{"model": "self-supervised image encoder", "dataset": "stained colorectal tissue patches (NCT-CRC-HE-100K)", "train_examples": 90422, "image_size": 32, "crop_scale_min": 0.2, "horizontal_flip": true, "translate": 0.06, "color_jitter": 0.6, "cutout": 0.4, "method": "simclr", "arch": "pvt", "norm": "layernorm", "norm_position": "pre", "activation": "squared_relu", "mlp_ratio": 4, "head_dim": 32, "fused_qkv": false, "qk_norm": true, "layer_scale_init": 1.0, "parallel_block": false, "inner_norm": false, "patch_size": [2, 2], "depths": [3, 3, 3], "widths": [64, 128, 256], "projector_hidden": 1024, "projector_out": 128, "projector_hidden_layers": 2, "temperature": 0.2, "init": "kaiming_normal", "residual_init": "none", "optimizer": "adamw", "lr": 0.00093, "beta1": 0.95, "beta2": 0.999, "eps": 1e-10, "steps": 10500, "batch_size": 256, "epochs": 29.7, "lr_schedule": "cosine", "final_lr_fraction": 0.1, "warmup_steps": 520, "weight_decay": 0.2}
Rows from block 5 of a small self-supervised image encoder, named by matrix and row number. Rows with one number belong to one neuron. Each number is 128 + 32 x the weight over its row's rms, rounded and kept within 0 to 255. All counts start at 0. Numbers have three digits each. After the name is the row's rms in percent of the matrix's.
Before each neuron's rows are labels from the 100 images, of 14848, where the neuron reaches its highest value: "top examples" is what is common among them. Only what is clearly more common there than usual is listed. The data: stained colorectal tissue patches (NCT-CRC-HE-100K).
# fc1: MLP up (model.blocks.5.mlp.fc1.weight, 512x128), inputs 0-127
# fc2: MLP down (model.blocks.5.mlp.fc2.weight, 128x512, transposed), outputs 0-127

top examples: tissue: lymphocytes
fc1.81 087:080112083099095125109086036186104128135161089094097157180159107161091111103132174132082155048114141146118127153169128184087123127135149143161117095067081094137103137177116144147131151183137147126138106149122071154138169112101107114109111094153144079167128114094124127158119139133142133142147165103113121093217110141065187143153116132161132163115100129163186084166121129107080153145204
fc2.81 080:131119165197110125116111178089100106133110118124090165094107121127131195129120142112130095159066137175185147117115126116170131154081161160116150147104071170129098101111086151135102203131121118127154134113161159132148128134129146168121168109134110138100178043071103181021090108163132156148151127162079169151194186124112112116115120095139134097163133155101111112130106120145209176164150

top examples: tissue: tumour epithelium
fc1.396 106:095103137127139185113167154075153150143121191183146092144171098145144108099140108107099123149126133112148118139108134134035130137139157138137114157160082135111118180162063148112094115152094149155113145147194112099155124095123102154139159073065097119144117069148109079192136060189146116178120094165118182113153123125157143106193189157122183159150149173112063124097093145109124134074129
fc2.396 101:111180134116118089165126088043154101101110167136144148203154176187120153114096123112145182134152098164110159118115161158116138154172113147066142103143171136191113133092121146121115110114130147129127177089157080116129104112087111121098114179077169049100112143142139091097151088072136110109151133042161156072130114097114100124089175159117084175156129102150106156053165131120133139096139

top examples: tissue: cancer-associated stroma
fc1.203 102:171177179106132137140101182102118124079108122160089138103120124176121150125120146177132092109126118092158124085111177141128120122167105117065098100159106128119176110102118123169086144099109153184133102092050157092188097107100123049151102148157149122161134162138122106100105075115123037103115097135094117048178096121150071133130096088108080174096120129160088144138118117145200169115105
fc2.203 100:157127112091087170117161163077122183171104050079095128093096123169091132102153182155126100164128134101091142154106143135121096120117187103123124058097120165103107155077135121165070134116084126105167107105127145147138150087113216098181126097118101121154106097144167145110065124171220130091133141157098070105142149167140075111130124106150178070106149150105118121091142149162125098155146

top examples: tissue: smooth muscle
fc1.110 103:146140180160099085094153119120090132113131120144130143090163093109147174150123140091075074115127095177162085142151109098176109144112142100050116167132128158037108121134079111133164082100115157188122102098150136170122132163114154128137167069107086091098155114130115104056156146127173076116115081126103112181136134056194139078107118159114111132121112079103127112073153191112160139130176
fc2.110 106:100071153134124156163083134145131139151109132164130124144169178128140169158084143081123108128099140144216078114142116118156087117128178131087105169136105155150096068160048089148099115122105140072074139112130094092072130127096166162115135139115069142141146113135177155124146146100146065114186113108067136168118188083166174122152139118076098098172109094137107161111205101128129156086096

top examples: tissue: cancer-associated stroma
fc1.205 127:196161125080192104165071130160069141141131113104124117131050105127110172135166139145168148131184139151167165141142107137093134141134149145135065104121057123142099155127110124148064195093170108152179089034120100149088102136105118125128124183167142119143111115182049118108107158099120155113121161154110118122102156116091141200126125173139164125136104130105134192132153091107135172094117
fc2.205 136:111091126163098142105098092122148079126120084119122125179121169198091159119152172118188147125110110180130150163066147123164080140171158127077111098114147153145165123118084166171149077111116105066126183114129096106143160066089173131125108131103113107113107138134136095141065172090131116111181172090123084178157161183163119100094088151120105101181127154127156151090152143138126147068214

top examples: tissue: normal colon mucosa
fc1.488 100:130114087142163130173151110196156131172159115129124134140121200148112099151097159089148130109110149181132208135084161178104091117165171156120127097117092119184121109145131132109061099107118155135103105107149089158098185119160074156133146125151140120090132055178100057109064168138118145111209142155135170085118156130100067149132099140107111175109140106107145121189134116118145057110096
fc2.488 106:104140139120090178138108111110133128094153172098166146184159152148125099081127109135140187096201183111146114085093146155144114150133041118118145089104143102135171131140170148161140066165111137157086136106106091110165163153125110127115097130084113094109074196187183060137144163117167075126115084121106171131124157072162094130079112154170078169131103126158191160138082127147126159154121

top examples: tissue: adipose tissue
fc1.245 077:145113134168120163117154159125088140097109183070120127108101151145143111133113118018134128066158164145071108072080108209150145108117135105149082157147064084114122138091189094183115071138188125144143123152145091144165118175119116142121102064141127115122118103154091154129108095127154117099115152103138082136135080164140187146122164086167122161113095154101197135099122115093076093141098
fc2.245 048:118146138110139071146106120047123170105126161153074118160074122117103115105151171124194145133138209062124105104116106152167091177112095165164072100124128147209139095077166129133095140135030132124163138058122081095161182122135085103153143144117170135139124121174115106115139180124141156118122178116106138122147098121104125081115168156140135127123104140205133110139120136061143129160096

top examples: tissue: cancer-associated stroma
fc1.315 096:105077090128171108091188150127182113110128177099120122119122159090183116113079090153086147098133096096101108160148104088172105075077112163142180158143133172152124158142125115083175047153135095148134118167170111065108131164119176174083189123081087095100087164105128119123119145161109132130184110168167126154116096155131153110106143126094138107099144159173140095080119152064065092129115
fc2.315 089:144113150163053211092093152104123132113132139141140116197127114165117159099159190155172099113100137123143157153107112156147112148132129137155161080071145161155121148078116168132137075080118094113124174103080117146146173101070179095174110138096123122142078144127086113140117146137149128120168115111146099085170175161130086074074083165115144105155102162093173169105101174170138205102176

top examples: tissue: smooth muscle
fc1.150 089:135142163139122069122134170134144134105112198079088150109120164130133088148151098110081173100154104159161181129142141058153126101118132077098084115143089172087130174149169116139167116168111131085170142104095181174167156145107155127093113160173168184082109125084096100170126103123116116086074175157204096141103068155142151140104107118139107152108195091116086131121140197117133117172097
fc2.150 093:130085128126127136094103076157113169123140169146117056104100091092095140082126182146140088116140073107085082116164049066154093117117141126141175107164120082072139094147125119102176160146094066107203122155074111139122155137181152122108167133150170189149104123114101152121159141132128150143176107171105096187136095143127154110140120180104138138090101158101062172142140174165139177096117

top examples: tissue: normal colon mucosa; tissue: mucus
fc1.59 099:120145094141172104127122164118099106169161121113160157172166134190163118098100153109172183122152130113173134105037095126179072107132191129089081090156124163100152079137112168181115068075127139095160105084138127141099131115112149189129161131168095150104160171128109151132130130106084142092164153047164099116166182176104143104115115120096083071150189135131152094110130126147164163107125
fc2.59 110:103129129144085136129071146123147092099171144132091117127123136102135093163145091204103137112128103142124139128155148110139143107115096134152137175086164084126166153140145161200185102199083112192119137168107167123148136131184118162094141110109177119127085197085152116159121113096111146117097106165106127179063105132159174130157093146186148095075082114144157110107084164044079064143124

top examples: tissue: cancer-associated stroma
fc1.413 107:137099084149114156077175138190150094111085139186143127119068141168145121160161079122104163132120065167079181139150111097119101113100107097111128151068119113130068169148114107126139130154114140125205157184115166110112133126079124139108182121126097107139150128061162131163146129094143191128201129074108171166146142124115121073145138129070182150138200103111089074091155121092124112151137
fc2.413 117:143125146157133181054123127172095123094119122095130143162121092138094152085115134165137100126121127150102143180065114124156166105159169063119067086123137124076106179124177149127083134115172059096134114129131152177135159110072118072118056126166174168136126107115083106163094139153148156149119193168121051134204149165104104129114097144171163128131092122132168092141110165138119166093163

top examples: tissue: cancer-associated stroma
fc1.251 089:129175093122164118081128124133123127098139173100137142188137162100138104099118142110093108160144154131148136156084071221137181148114133083117069123180100084112140173115084103149138155160171144128151138103153138109121085118128126152126086135167172112130162080075116152051134137084097110141148114195059090121153081115158163085091138066166088145109096123126062160136134143090050110112136
fc2.251 088:070103170129093197090035131121100132167097092131096143111104123148082142037165165154137103128108106112126150129086128160190110119139116073137129110143109122080170106086153171139123122128123097137112126189106133130144182108118103093144130141104084163168089118171114129153067156166150111116118154166135111159143175167144131053124060163150140145075131140103173139119110204128129174102180

top examples: tissue: normal colon mucosa
fc1.381 087:130151101133120111136118089186113121061153111142138131165144099178127150131159128132156114079110118176127153165120152139084181203181126131150119148103120133148136124115149115101074179114160094115075142106134216137115172139156091141149141146101110162079101149067105121160091165133129116215089180052182155135098109081097147116121122101141138115143090150158208104145094120099121103205158
fc2.381 070:188164066141120065140151141110120112099161123122127168197144191169137118129131130120127160099089127128157148140096163094133099184141097123100114127112140101181123113121115163143109173121110151152174104059195088110197099099095114159090191141149124101083123075130158140123121075162148148116158189073125139086159110091099104181148130081129186148149199151082125139113137096174155117180127

top examples: tissue: adipose tissue
fc1.63 093:159151174131100176139153124115114148106143120181084113119133142100153090185121106121179072159100122126207080111092093078129114121124138133120107095094155203111119085186051160147143115109085115166098156080136151133139151111165080143164158129150124145078103181069127171114131148081170116148140054124164111101197123173166118092139096094118106148122118124060147104139123183159142141149169
fc2.63 093:150116126106133127143048092143109119192143112121065118101077111100124135150168163085173076155139120124162073082165079147206100182125104124114113140096110144092170127152102152144151127130153072083126129099160179132108150193162110181162154112149139223130128131169101138073145118097147106129203099171093079102141153101138142129121124126104149110122177153062089140138167103116153165119136

top examples: tissue: cancer-associated stroma
fc1.244 111:124060121147155146108151139127180119116186114124119125153129128099164089126088085127059119123124048100104154125089124087143081083114142106098123204145135131176091133147107134090173097150092143136156146122055091134078166130138143151105202087127081122111149115111106147169153210127128136128120116108154106208111150154121166102149179121132175099102174149140106059110085178091088101154118
fc2.244 116:130108191143123151070070156104132108133120086077124113153127137194120197099158155130122125160100120171113178152087130160142138098130139074135091115102123124072094141103123167157145106090126077118144183100077130171139147110115138141129082133153103145131107118125119119135050150147127175126125159133160118107195188199134063115110094122125127108188097165147175091109123179148102176103224

top examples: tissue: cancer-associated stroma
fc1.456 091:136140139165168144134111154139168101063123178131177114065128134086081136150131171178126147175145099153071125167115148060135128177105170123084097111154183124198127106074159160118124037107126163159092089097143167158081134135125196118144089179140144148143145152172132137122083130129136140094133187142142110155159176133188120120121162188170103126157092171123125129133096110178086145116127
fc2.456 068:097127182092083131163084126075169133142123109109075097125126104116134139131145150176092083159167077130100107100119158120166128098148136079152149169121156136076120112127180138097140135212043101136119195134060132166113181130158141078126116122142141142208124147146158142114134117161204135136063108115115157153093156173168117055121089164159141102095157117108157109090115156090128153162146

top examples: tissue: normal colon mucosa
fc1.174 112:221132087208086079085141124155111128071126134084196111134130125158142137149141139078143141100081095114118145163116178103131188180120095130099126170115157121162155157124157121088194115173120206127151103124108076150145130087116118095118144156103171094065074070124109121096084116140133156092122111109150112119126109141115085103165139126130128152205139150141077090129077157107161078120132
fc2.174 110:156130085125136081106146156146160122118110091050131122162106154153129145145146139072136160166110107147090203157101151078121146098149172109144120135158144094167094214112117146108124127090103186146194110120143140158134065072144186115075118130158142101115118101096103164154111069166121178145114172084108093121176101136077135170110139100153150102165122193150100074084120091120154068150155

top examples: tissue: normal colon mucosa
fc1.442 103:174183049171123130105120106105159080100100107066122102107156134123190114138079152129156135138113101116108159095108205178141153139132126185104168122111133089150157161073125142150112127121214164102173096122139147112102105176109105136115179181149131087115074129175081109123123134095115185073138152082132159129156115117095110108162129155150089086134141199148162117157085118173175094124173
fc2.442 092:143164138210079109109149150121142068115107166084113156200127132168142137148130095060126159076114140139133148118097190103091137151101126169129122114118186161173101147117091145121131166119047141064094147081156119145146105106076149117081128172127175078097111129084091074078116107169138142136127152037145141093137103142128104126119142095131096120186131140114165102122108101180180099128166

top examples: tissue: adipose tissue
fc1.87 105:113179119129194117083093135125116133135162105155158167153135132140097095098162070084090156086175188132159108077188126075111079128142119149142089188155141135128208155138129081170128114114096142084171121141123085105105082148142126160117147093106150125128144178131209133178134122081185110071168152136033119166111112102110179078103122095114127124103128161156093142117103105127102153112124
fc2.87 100:071136175177099123122101111157117089071141133131101127122178081124097132129147089176114142106150093145108098145173151134092166123140078114141096178097074125070150177150146135093224101183155127142104147132039166154131144155181114104082081144180169131112100111089150105188141108106075135129103126161109108141098106112151166152141148123169114168127124097187112096113145181055098118141117

top examples: tissue: lymphocytes
fc1.161 113:103117099179086138072131085162142104112190111127152085197118164181146120115174159127099117089132124144189185165090087131129077151099088109073102103108170118155188091119115219174115097129070124136161131087100076193111112137167172166107128059119124182133087120131141119145136143107147123115122075146121137170163153161114154111091069147143097129141138124114156115089116148138113096155178
fc2.161 113:104128101180108116114104165162144116106194091104109156132061157129137079135124143135110147082122127131120168124132091128179062066154169096128108077105171065114162145136132184187104079146103080165111112104126118132156164079130117121113122080113123142088110154170159117196131153106141175104149170160173094109117141115114159118091037148153165094097170175127214130129114149128093096159149

top examples: tissue: lymphocytes; tissue: normal colon mucosa
fc1.384 078:077188095053063098141112175085152182135101182099089161166100118043177127187160148124137071094144134103085109107116100111176165140112166113170175096142109202103133107105137097160161137107126149169134135150169146135128106153141115142152141119062113137151170171175127131083167155132173115099115101127096096147132110160110115131167106136167156122070086143165173145148095124148115153177105
fc2.384 071:156183121098150147122174132181146121171088133142144144117121073124113172134072081075106070165145144101120163195114081149101108146138138106119099163115092130075098184128171128105090159078143105126154075170119189146096106110122117141200105110180160173135145135146031157149146098139109131130145138084166076139153116164112137175139222127131128143134174133137118093130175155116086131095111

top examples: tissue: normal colon mucosa
fc1.197 103:138165116088088100185131187107122112166103135119092210085107147061117104180142163107176125148123160099120147142113149151156154115155143174191126129081089157143068096080156118114155168125193152066098164088111135108101125126201113113131079112183132131150147099140130147067110158116138170113113142110090143096184150160052096124174179118113068104135138147147145114147132103113099134176144
fc2.197 106:149090147176170173091160135108119112126119106107112132169142079139122157113104086162092138107137120143145101128080097145123147128146112091148035124133084137054156153136163169116178104157176074118066139178135202153153154163097103146097078177175099197154155168103156111123069133136139126131147141164081097142123138128194134137128098127162095155133157073167183095120130197099098129107146

top examples: tissue: lymphocytes
fc1.231 081:063129087098190128152201168095106176103099131140141088112160097137122099158127142200116139127131079111057108177148185147115128117112112118104145136140168109091146125119133141103086151098156110119106128162122167123161120114064086142115129071127102210175078164214168116091103150090139129131144120157116099106149148139175172152160123182165084181116066086123132104147150119160149085121107
fc2.231 068:111195135097108099158098147140181174174089044134132108133129088090086097138158177153083107179174048115087202147141126112064168098134125088091161092156172105103084149147150114087142135103155066136143151170127119156115139114163119081078111094106155117160135147131116112196093130142131150109146172180160093140104082158133108158103139130179151094135153173162146106117114155078111112122123

top examples: tissue: cancer-associated stroma
fc1.293 114:113133068164097128105162132154142120086139102120148115155119094169128112115128154151121120060099119133098149189087124099125114140121125153112196166106169122194120092098171138055149116105065119150118176171131089075123154102137164122082204130135124136106141114054077096188075180120156162181131127080165137151131163204105149124104139121112109099164115196114094073124085147124142141152151
fc2.293 115:087128130177097121095135162106182169044148126084157110165139166144146120143109142165063125109109122123097190128122128104168133044121178104119124110128170102170125110102130120123125078134067094155105163135074145135108163112123170109184134105092095134176087110119106130143095144115164164131113174124204109156106140199103094086132109135152174103129077172172145106072060138107104111150181

top examples: tissue: adipose tissue
fc1.44 082:147070081123172094153162157195182157143144130145115127116119082145141127116159102088150110129175143129112106100156076185074139109132166099171097113081155121087104095167122153096090159103122082142086100117136138183162090213176095173149109139146167134154116134175079094107118063122092177149144131087197141124147076118148154159151137157117131163125106117133115148169133122073149172069182
fc2.44 069:155133077088152156173121153069079156193155103121124133098108148086077121115175139149155138174208121143120054125149177072140056124114123136126135158191104147103145154139144126143106128144120110043104136097144166126141088129111166126149157131095149181127125114163149139108128105173187139096170175173103110081113175088156132142109102167122104084080191096127160132107162088180128168122112

top examples: tissue: lymphocytes
fc1.270 077:121167131148053156162130194137098073144190074070160135092081118121167147137087170115163133098097166120108126154090105103085178136113203131104092130131109123095148182156171154123156085098118180156156165160111162106118124135084166139090144084159132112149124094117162153157140093139148155104106187064149126106140103088140084128102116111142105111177151151130112098155121170069054073105119
fc2.270 063:179225108164096128144142103088071119145027156122180090122155140142080125047143140147183133131156155097127140186082118124123169159125091116128151087112162095136104102085136154119086138052115098157134135126095101188126147115085123120107083172142096107123114142149093084088102140067119146138155117097127132093176156110097082104061134120109087077165137111102159114129118104143098167126138

top examples: tissue: cancer-associated stroma
fc1.317 086:101118200147111146072120174126152125109135174138112136112124085132094153140162138134149112111090052083145145139106144120150129177164131091153140090123110086130129144065125162096149086094141131103127156119114093190156144127175153138144110182102106192151095143156093136146062096126171091116118112148138108074137200203201135103064102135145057109166070188154144134167109105158122148140163
fc2.317 089:076144162155082204065094131127111159118095145089135096126118068167167155110134126092097097103072093115116128151128151106139142117101143084156109109093177124104106139043135177156160139188105134123110157141075166162145147137128172129131144076174097155105098131093111130131125105178202150150115132131138095122166142196117084099126087136167166105100128157097159112075065185151166135154187

top examples: tissue: lymphocytes
fc1.366 084:124132122134134156098133147112141129088104167148157137180136129115166142160137075170183130134155097112148058070104107102096169165096108092143113088136185151088126125059130151119058120116137121172061094169148137158096101144152183085129084181115135150149109150099144128140132167173199074116107142098154158077067149148128157047088130127128144138125101070096183088070137160122138127109102
fc2.366 073:123094186121146139097112115108091142104096130140117109044131112122153143151161141103129089106042120112128102124116165144121120177116149105191138206075079196132082155098078112148172190116166128118169141181095128120121159139154152164157180117139119170184136061061072143084173081169172109140103134126129110105134147156145073091112121128094184097156114115108123126135083117156145155116144

top examples: tissue: adipose tissue
fc1.102 096:145120083102141100110115075115144168138123151143110089117108100174111129139182152082102217114129138154121134153109128167148148151142111110082151130119060088208106076134129102085113116142113155043177113101136141110070143147108125141082105103140072137155098117118096171111080138090147121135151074153098176130132119059141107145140155184129168136129187107124123113073093104124083227094102
fc2.102 092:142120079087083152143110075160109120158171072134120114126033138154071132116124177114152095166124111124168071158114105114107124143168126137106095074095170093078115138186108113103100150127100120087176108096173101157101101106179129121154116142146177174112050089144099099093126163155148141147213122125126076100160109168140134172079098159121113142091127140158123140157160147194114166085144

top examples: tissue: tumour epithelium
fc1.233 110:117100059094069065125148110186133140140140139143084111141121066091064144108159114156139118103143139133130144150105160124146175133114089119164183088133177132089123080185117113094165148152141112090089118126101176116130114107189112117117075175177106162082151162109105127091116160144136200178142119088128102118154027091086143144087137155132144133138143109168165168149131079142095186161105
fc2.233 128:068089117078147138167099111074141167105103130118101076103194174184121195129145130133134150152131108154137152114138187117139111117134126135082121176190096129135125114115110089133086132158098180156118149163154101126090115112106179134130123167059116110195100098132179111149094090106181019112128125159106178124088187148177125108164120110141084132114123087133107139065094153117108108085111

top examples: tissue: smooth muscle
fc1.49 095:048110136082104158188130142115128139191090121161089157105127142091117095088140069162095111188206154042111154080130147117177119100137144127136117110155129137105116110091106168127133054125168106115168109147085148099098178172089128194109109131195070161151097174133109128091180152114137136122117133171141164161130133114135135120159137119086107116137152083136087086149170165096095151129084
fc2.49 090:121135078181166089081158128178139140066145085084144103181085186177168161166106111079100165122150125167159169146105132104167110088183156159103110160154198103136132167167102147103116073101123190113156130128158124122152071116130184106096151114066147145122146113130130134176109117127067174149182173079145117151147092142118165155074143119134106131115168138117128112108125128190098069141143

top examples: tissue: tumour epithelium
fc1.371 091:155062094140084099129106111149147094118137125139115073149099114109105110123104079096126131093127110188142061136090107126197111133130109131145115162135160143143140175137173158124080127089136153083156135144086122145156059058081135177136109125152120162132162177142045102115067181114096128113131144040171074135132102126156175111078062122125145094141138122196116154141189133138143131088129
fc2.371 079:144145067064052146155104081111181131122133099126170134154099145103135119089141122168168127131161166160128138151100128125148118106125130078103124125150106160109148090145135127160120079152082127158163104150102082096157178089176074131130099083130109136139071165222123112106173181102165112114096123149111156164093163061065160135139086148169186145093114177123206098122101100098153121155126

top examples: tissue: normal colon mucosa
fc1.14 086:173125092111107166084175114117148082168128105162073115143090117114095169116211145130170146155136107117074114077110142140140179125146130144088096123147077145098168168122161147125103154063177133154158115117113139202173144091090130103168138183095129101188135074175138084148121108102155120109145186091087148086100165101151081092141132133127169106159130121093132137187114143182151065135077
fc2.14 080:186185141130112082176159124072135127120117095103167157113147115160095184113122179117139163089152085096047176172126147145098125121178141113158098099106154101163139167095143178132082140113139147146156095094167121145166150105123078058159078146121181100160101118138097103139189105111154135106132166115145049041113090167138095205122136126145163127118117129137107101156173131115123122109171

top examples: tissue: adipose tissue
fc1.226 092:133106091121160101188089140079124158138140129103157111176201151111090101150085127134155130127156084100125115098158104086121135085120173111142140109117146082152103130137148089166111060116133125148137097163039105123138107137087135143085183080084120149161145190198178126163148097089138146130160111164096162089094086127101166115176145138127093091082184179123084175153102135092097133092065
fc2.226 098:186081143173144137075188175155123123138110138136100102126123116163109125161096052121114089093117102157133145148133096102151151099119110133155087126144067070133116140154089154077172133121135104063138120129134190198044063150061152139127118156187132162123148102099150195145109122177086134144167161157071154134160128170110143134132132136130147133152165046138147103152074133148121132106158

top examples: tissue: adipose tissue
fc1.113 094:082110137171088127122065062105137133139159125090116120165121155110130078152117184114159186144118087210179090091169131124152080160139147067106109091084134098127135133100172196145141115158050100131099088095129107150131158084085162142145060086130120133092101141158151101126098148122177087129133155155132128132143119142149186101137115132185087119085128160117138104083134131164144075197169
fc2.113 099:145118084145092120162097158105119115176184099144120174170091110150147078112126177132153167118179140102129118099153137084150076115071158150132149036146163119131171137123095142155156114149099099107106129067150183100174138132168172125178150082127122144141086192166080162121123126120095188084150131192142117076117099105148153138066090102107147077116140191121152145066146111122076126141120

top examples: tissue: adipose tissue
fc1.96 113:137130140121147140159101148147163099168119095151102160125121115119131160127110130176134112082123147136160164128145149149133181105139125153060081094093084069165120098125160155136093199086167129175179119088127171065152114171089106129187080147164141133215179142118131119071070131113088129196125090150108157091204155160146070128098112132170123139134108110126186107097126082146118175126155
fc2.96 114:119126157162093174071108167086164085134148106117042157128137089143137144144157138133118119145054118118147113153138109148125104134082168052161057155093093159086145194104111172169145138158085137089142105134123147120110160102138164155170143133171128127165151110078107178096102084159134160108141135145071061080157138181132168083125089123139183144120111127104118106067135162074093136156167

top examples: tissue: adipose tissue; tissue: tumour epithelium
fc1.324 108:170193074095158061112181120134100122162145110097120176129140156098113127142142056165090147131124150132093081102158151125073143109133066090138107137128153073103153121119145127142063139107175132132115050143104074172093118113148125105115140104118118099168139124131138178183132153162110142116092138093153104180103110080078116156105077183139132162155159092126131079214156139048116128140105
fc2.324 113:149153134185125092118100132120090072140139149147102143142098162095170174086129171070195118172070176144188102092105074143169111150094166150079136111153157149113138053139089150164137132061074105105127124104149122063155126099133139179130168120152089089094127093165128123052127142094113153119159114095127164169140159143127135160122109112071137086118129131112129150153112110186198163091156

top examples: tissue: tumour epithelium
fc1.499 088:118065134112149099109143129174062113059118091148072143139137062093137197128132092086101102113126133091109102102164118131138135112116124150136200144079157130142139090152113140102127171100160047138090165100078147132118129169145126133127149143170195168137140116156124137125131088139081136165087104079130133121133116071140139058106097133133138136130120037161138086189194193133083133133099
fc2.499 082:196121092097157099133127106128083142152137142148164158133086124113130189138149139111140158149169128149112085137109185103125120155141133144120141102173172111091154129149108085118095152061200066075118120137176188140130069090118128129095103163174123146129193148144084154117146154115044152148159172092132110150136137102148161183084197106112098101120156126164148143193165121188166147088091

top examples: tissue: normal colon mucosa
fc1.348 094:214117152122118116097178125130102111056139146079119122128119184124125105118132108048144104127077178064140095106110089085108078158133105116093147133108075168179130125148107119148081138141118102174210061100206110138109095155073154151145127179180110164110146103084131115061107153132140137169122117141121141095141125129093111155156182110092133115119179127125107117099104165188166117124119
fc2.348 084:185160139140153059133160104114116164131146100117133142097142154159156117167143142082117133126095090089092170137111188155093165200119094184147109136099133130169112175101116147143096153104126160127138095081147125142184057123126118114113172167142129076133095090092045130089164036203160131120095127111139150058137112106090071154125151085154151132145142173105122130095099116132178113168117

top examples: tissue: lymphocytes
fc1.156 103:163164152158129119098145121072161163060065129119157116097129142034141087124119133114139102135129130130151098115133079114150104099091134142153179119137194161099116108167118119133106164092167126132129070104140113114129164147134194106177123145149175133115147176114103158094180131165165095110104049143194146136052113113159168062147128110128120137083119134059125143097160181186179104145132
fc2.156 105:181100176178121117072127156126114105112124167133091157090146088083198145144110112101088103152078115112139104097153098112140125122066121110168129144099136153116066155131078159156119161100148111117107109121177222118079102187124139185109162107193105152073153076108056154057165111149147162107165123150095108098138102111127155137138149069114152097125132095097119126133112136182154163168160

top examples: tissue: tumour epithelium
fc1.206 108:093106170103143153144148160097120098087135172103132141135156144127127181167111116103067140101160126143219124074167053148090133117166124080119130156126087141136148176125123134148106156101099180149131094140139079154104129126073189105108089125094158201178159134094154153142125096121138116082081139149065116150085145076139149104175168155136141191129137090168110150089140157082075078097092
fc2.206 106:093147156134120146180136157115117085137080157136110133171175177127152115063114144144096132158127179179180190168103121211155136117134123113073084132107109156147111108060141125148122100143119131182133155173079103105125140118102090121093089144127094119120136181135168098172126112056138071125110164105131170154117192131135161113121154136125070182152097102145142113145101149020088127089145

top examples: tissue: tumour epithelium
fc1.297 077:180135098119141149137169152133131169162143127187150085138144110159139100108114098127118126170145179145141162112154186093112130114124161153155143148080172126181163131120119115120103163159090158134189117130083118143068157096117167089130136094092108052167137073093107084096104086153120152086159146044103134105110139066124215158127219138100179112102148130168140157108117132133133162181092
fc2.297 056:135091109134127154125148112174114087139149126118108159161161123137132106140096070080140122106116130124166103115138104133169112107090127094158022156118106102117120171093148155096102117132186135085070102108131183117155136122089181180115141137151134183083157084098190141124127118124197119120118156179052125130155133060093146097097113114135126174144202088087118123152124218150164117083089

top examples: tissue: cancer-associated stroma
fc1.463 103:190112110168129141093152113178120160122133098146132128116147107120040144115138128125137089143181101171082045155166124076107139152094090193143176094127135099087158113144098166065126153137109104140122054072154186160095104157115147072131135123136146183079131196141146137198145081108130211149171110134148173100131110116131092120148089165136133180157126115110147155138118149131118148102117
fc2.463 098:160127072079176137153123112150047215156098083138143137085090121105099127159140139160149131170173136111097044110150142075130148170141097153140174136168104144090115107115117117159120135157187113072175101162136153158140102102162114088151082144168128199148126112160088142097121159165143114101120108134088093093129084092129120198107092132152100086121149104135116134124164084156150139087047

top examples: tissue: tumour epithelium; tissue: normal colon mucosa
fc1.440 106:146057137103164139110182111137133027123145123122119119111147114103193092162135147114162178101117237163129157129096099172117129106094137074147162131096078106130125135089118168171125120086144150205131156127140151100127131151102104154089125109139083082087158105169069112128124122138163089178116141113072123125188128118121139071132129123089145184157187133104142127144132187084110169145100
fc2.440 122:113175164101058109212109195129136078185143099175086144143106126094149052151125138169111133174133145119159148150127171180172157131157123107129088120090169174151129150094126151139068153132119116098110074118173153101150128123154101100109081126170129116140124181158155103089126133089106134116122164142086123103130112065141169175093127150140165120107146096144175098090189085057130077157156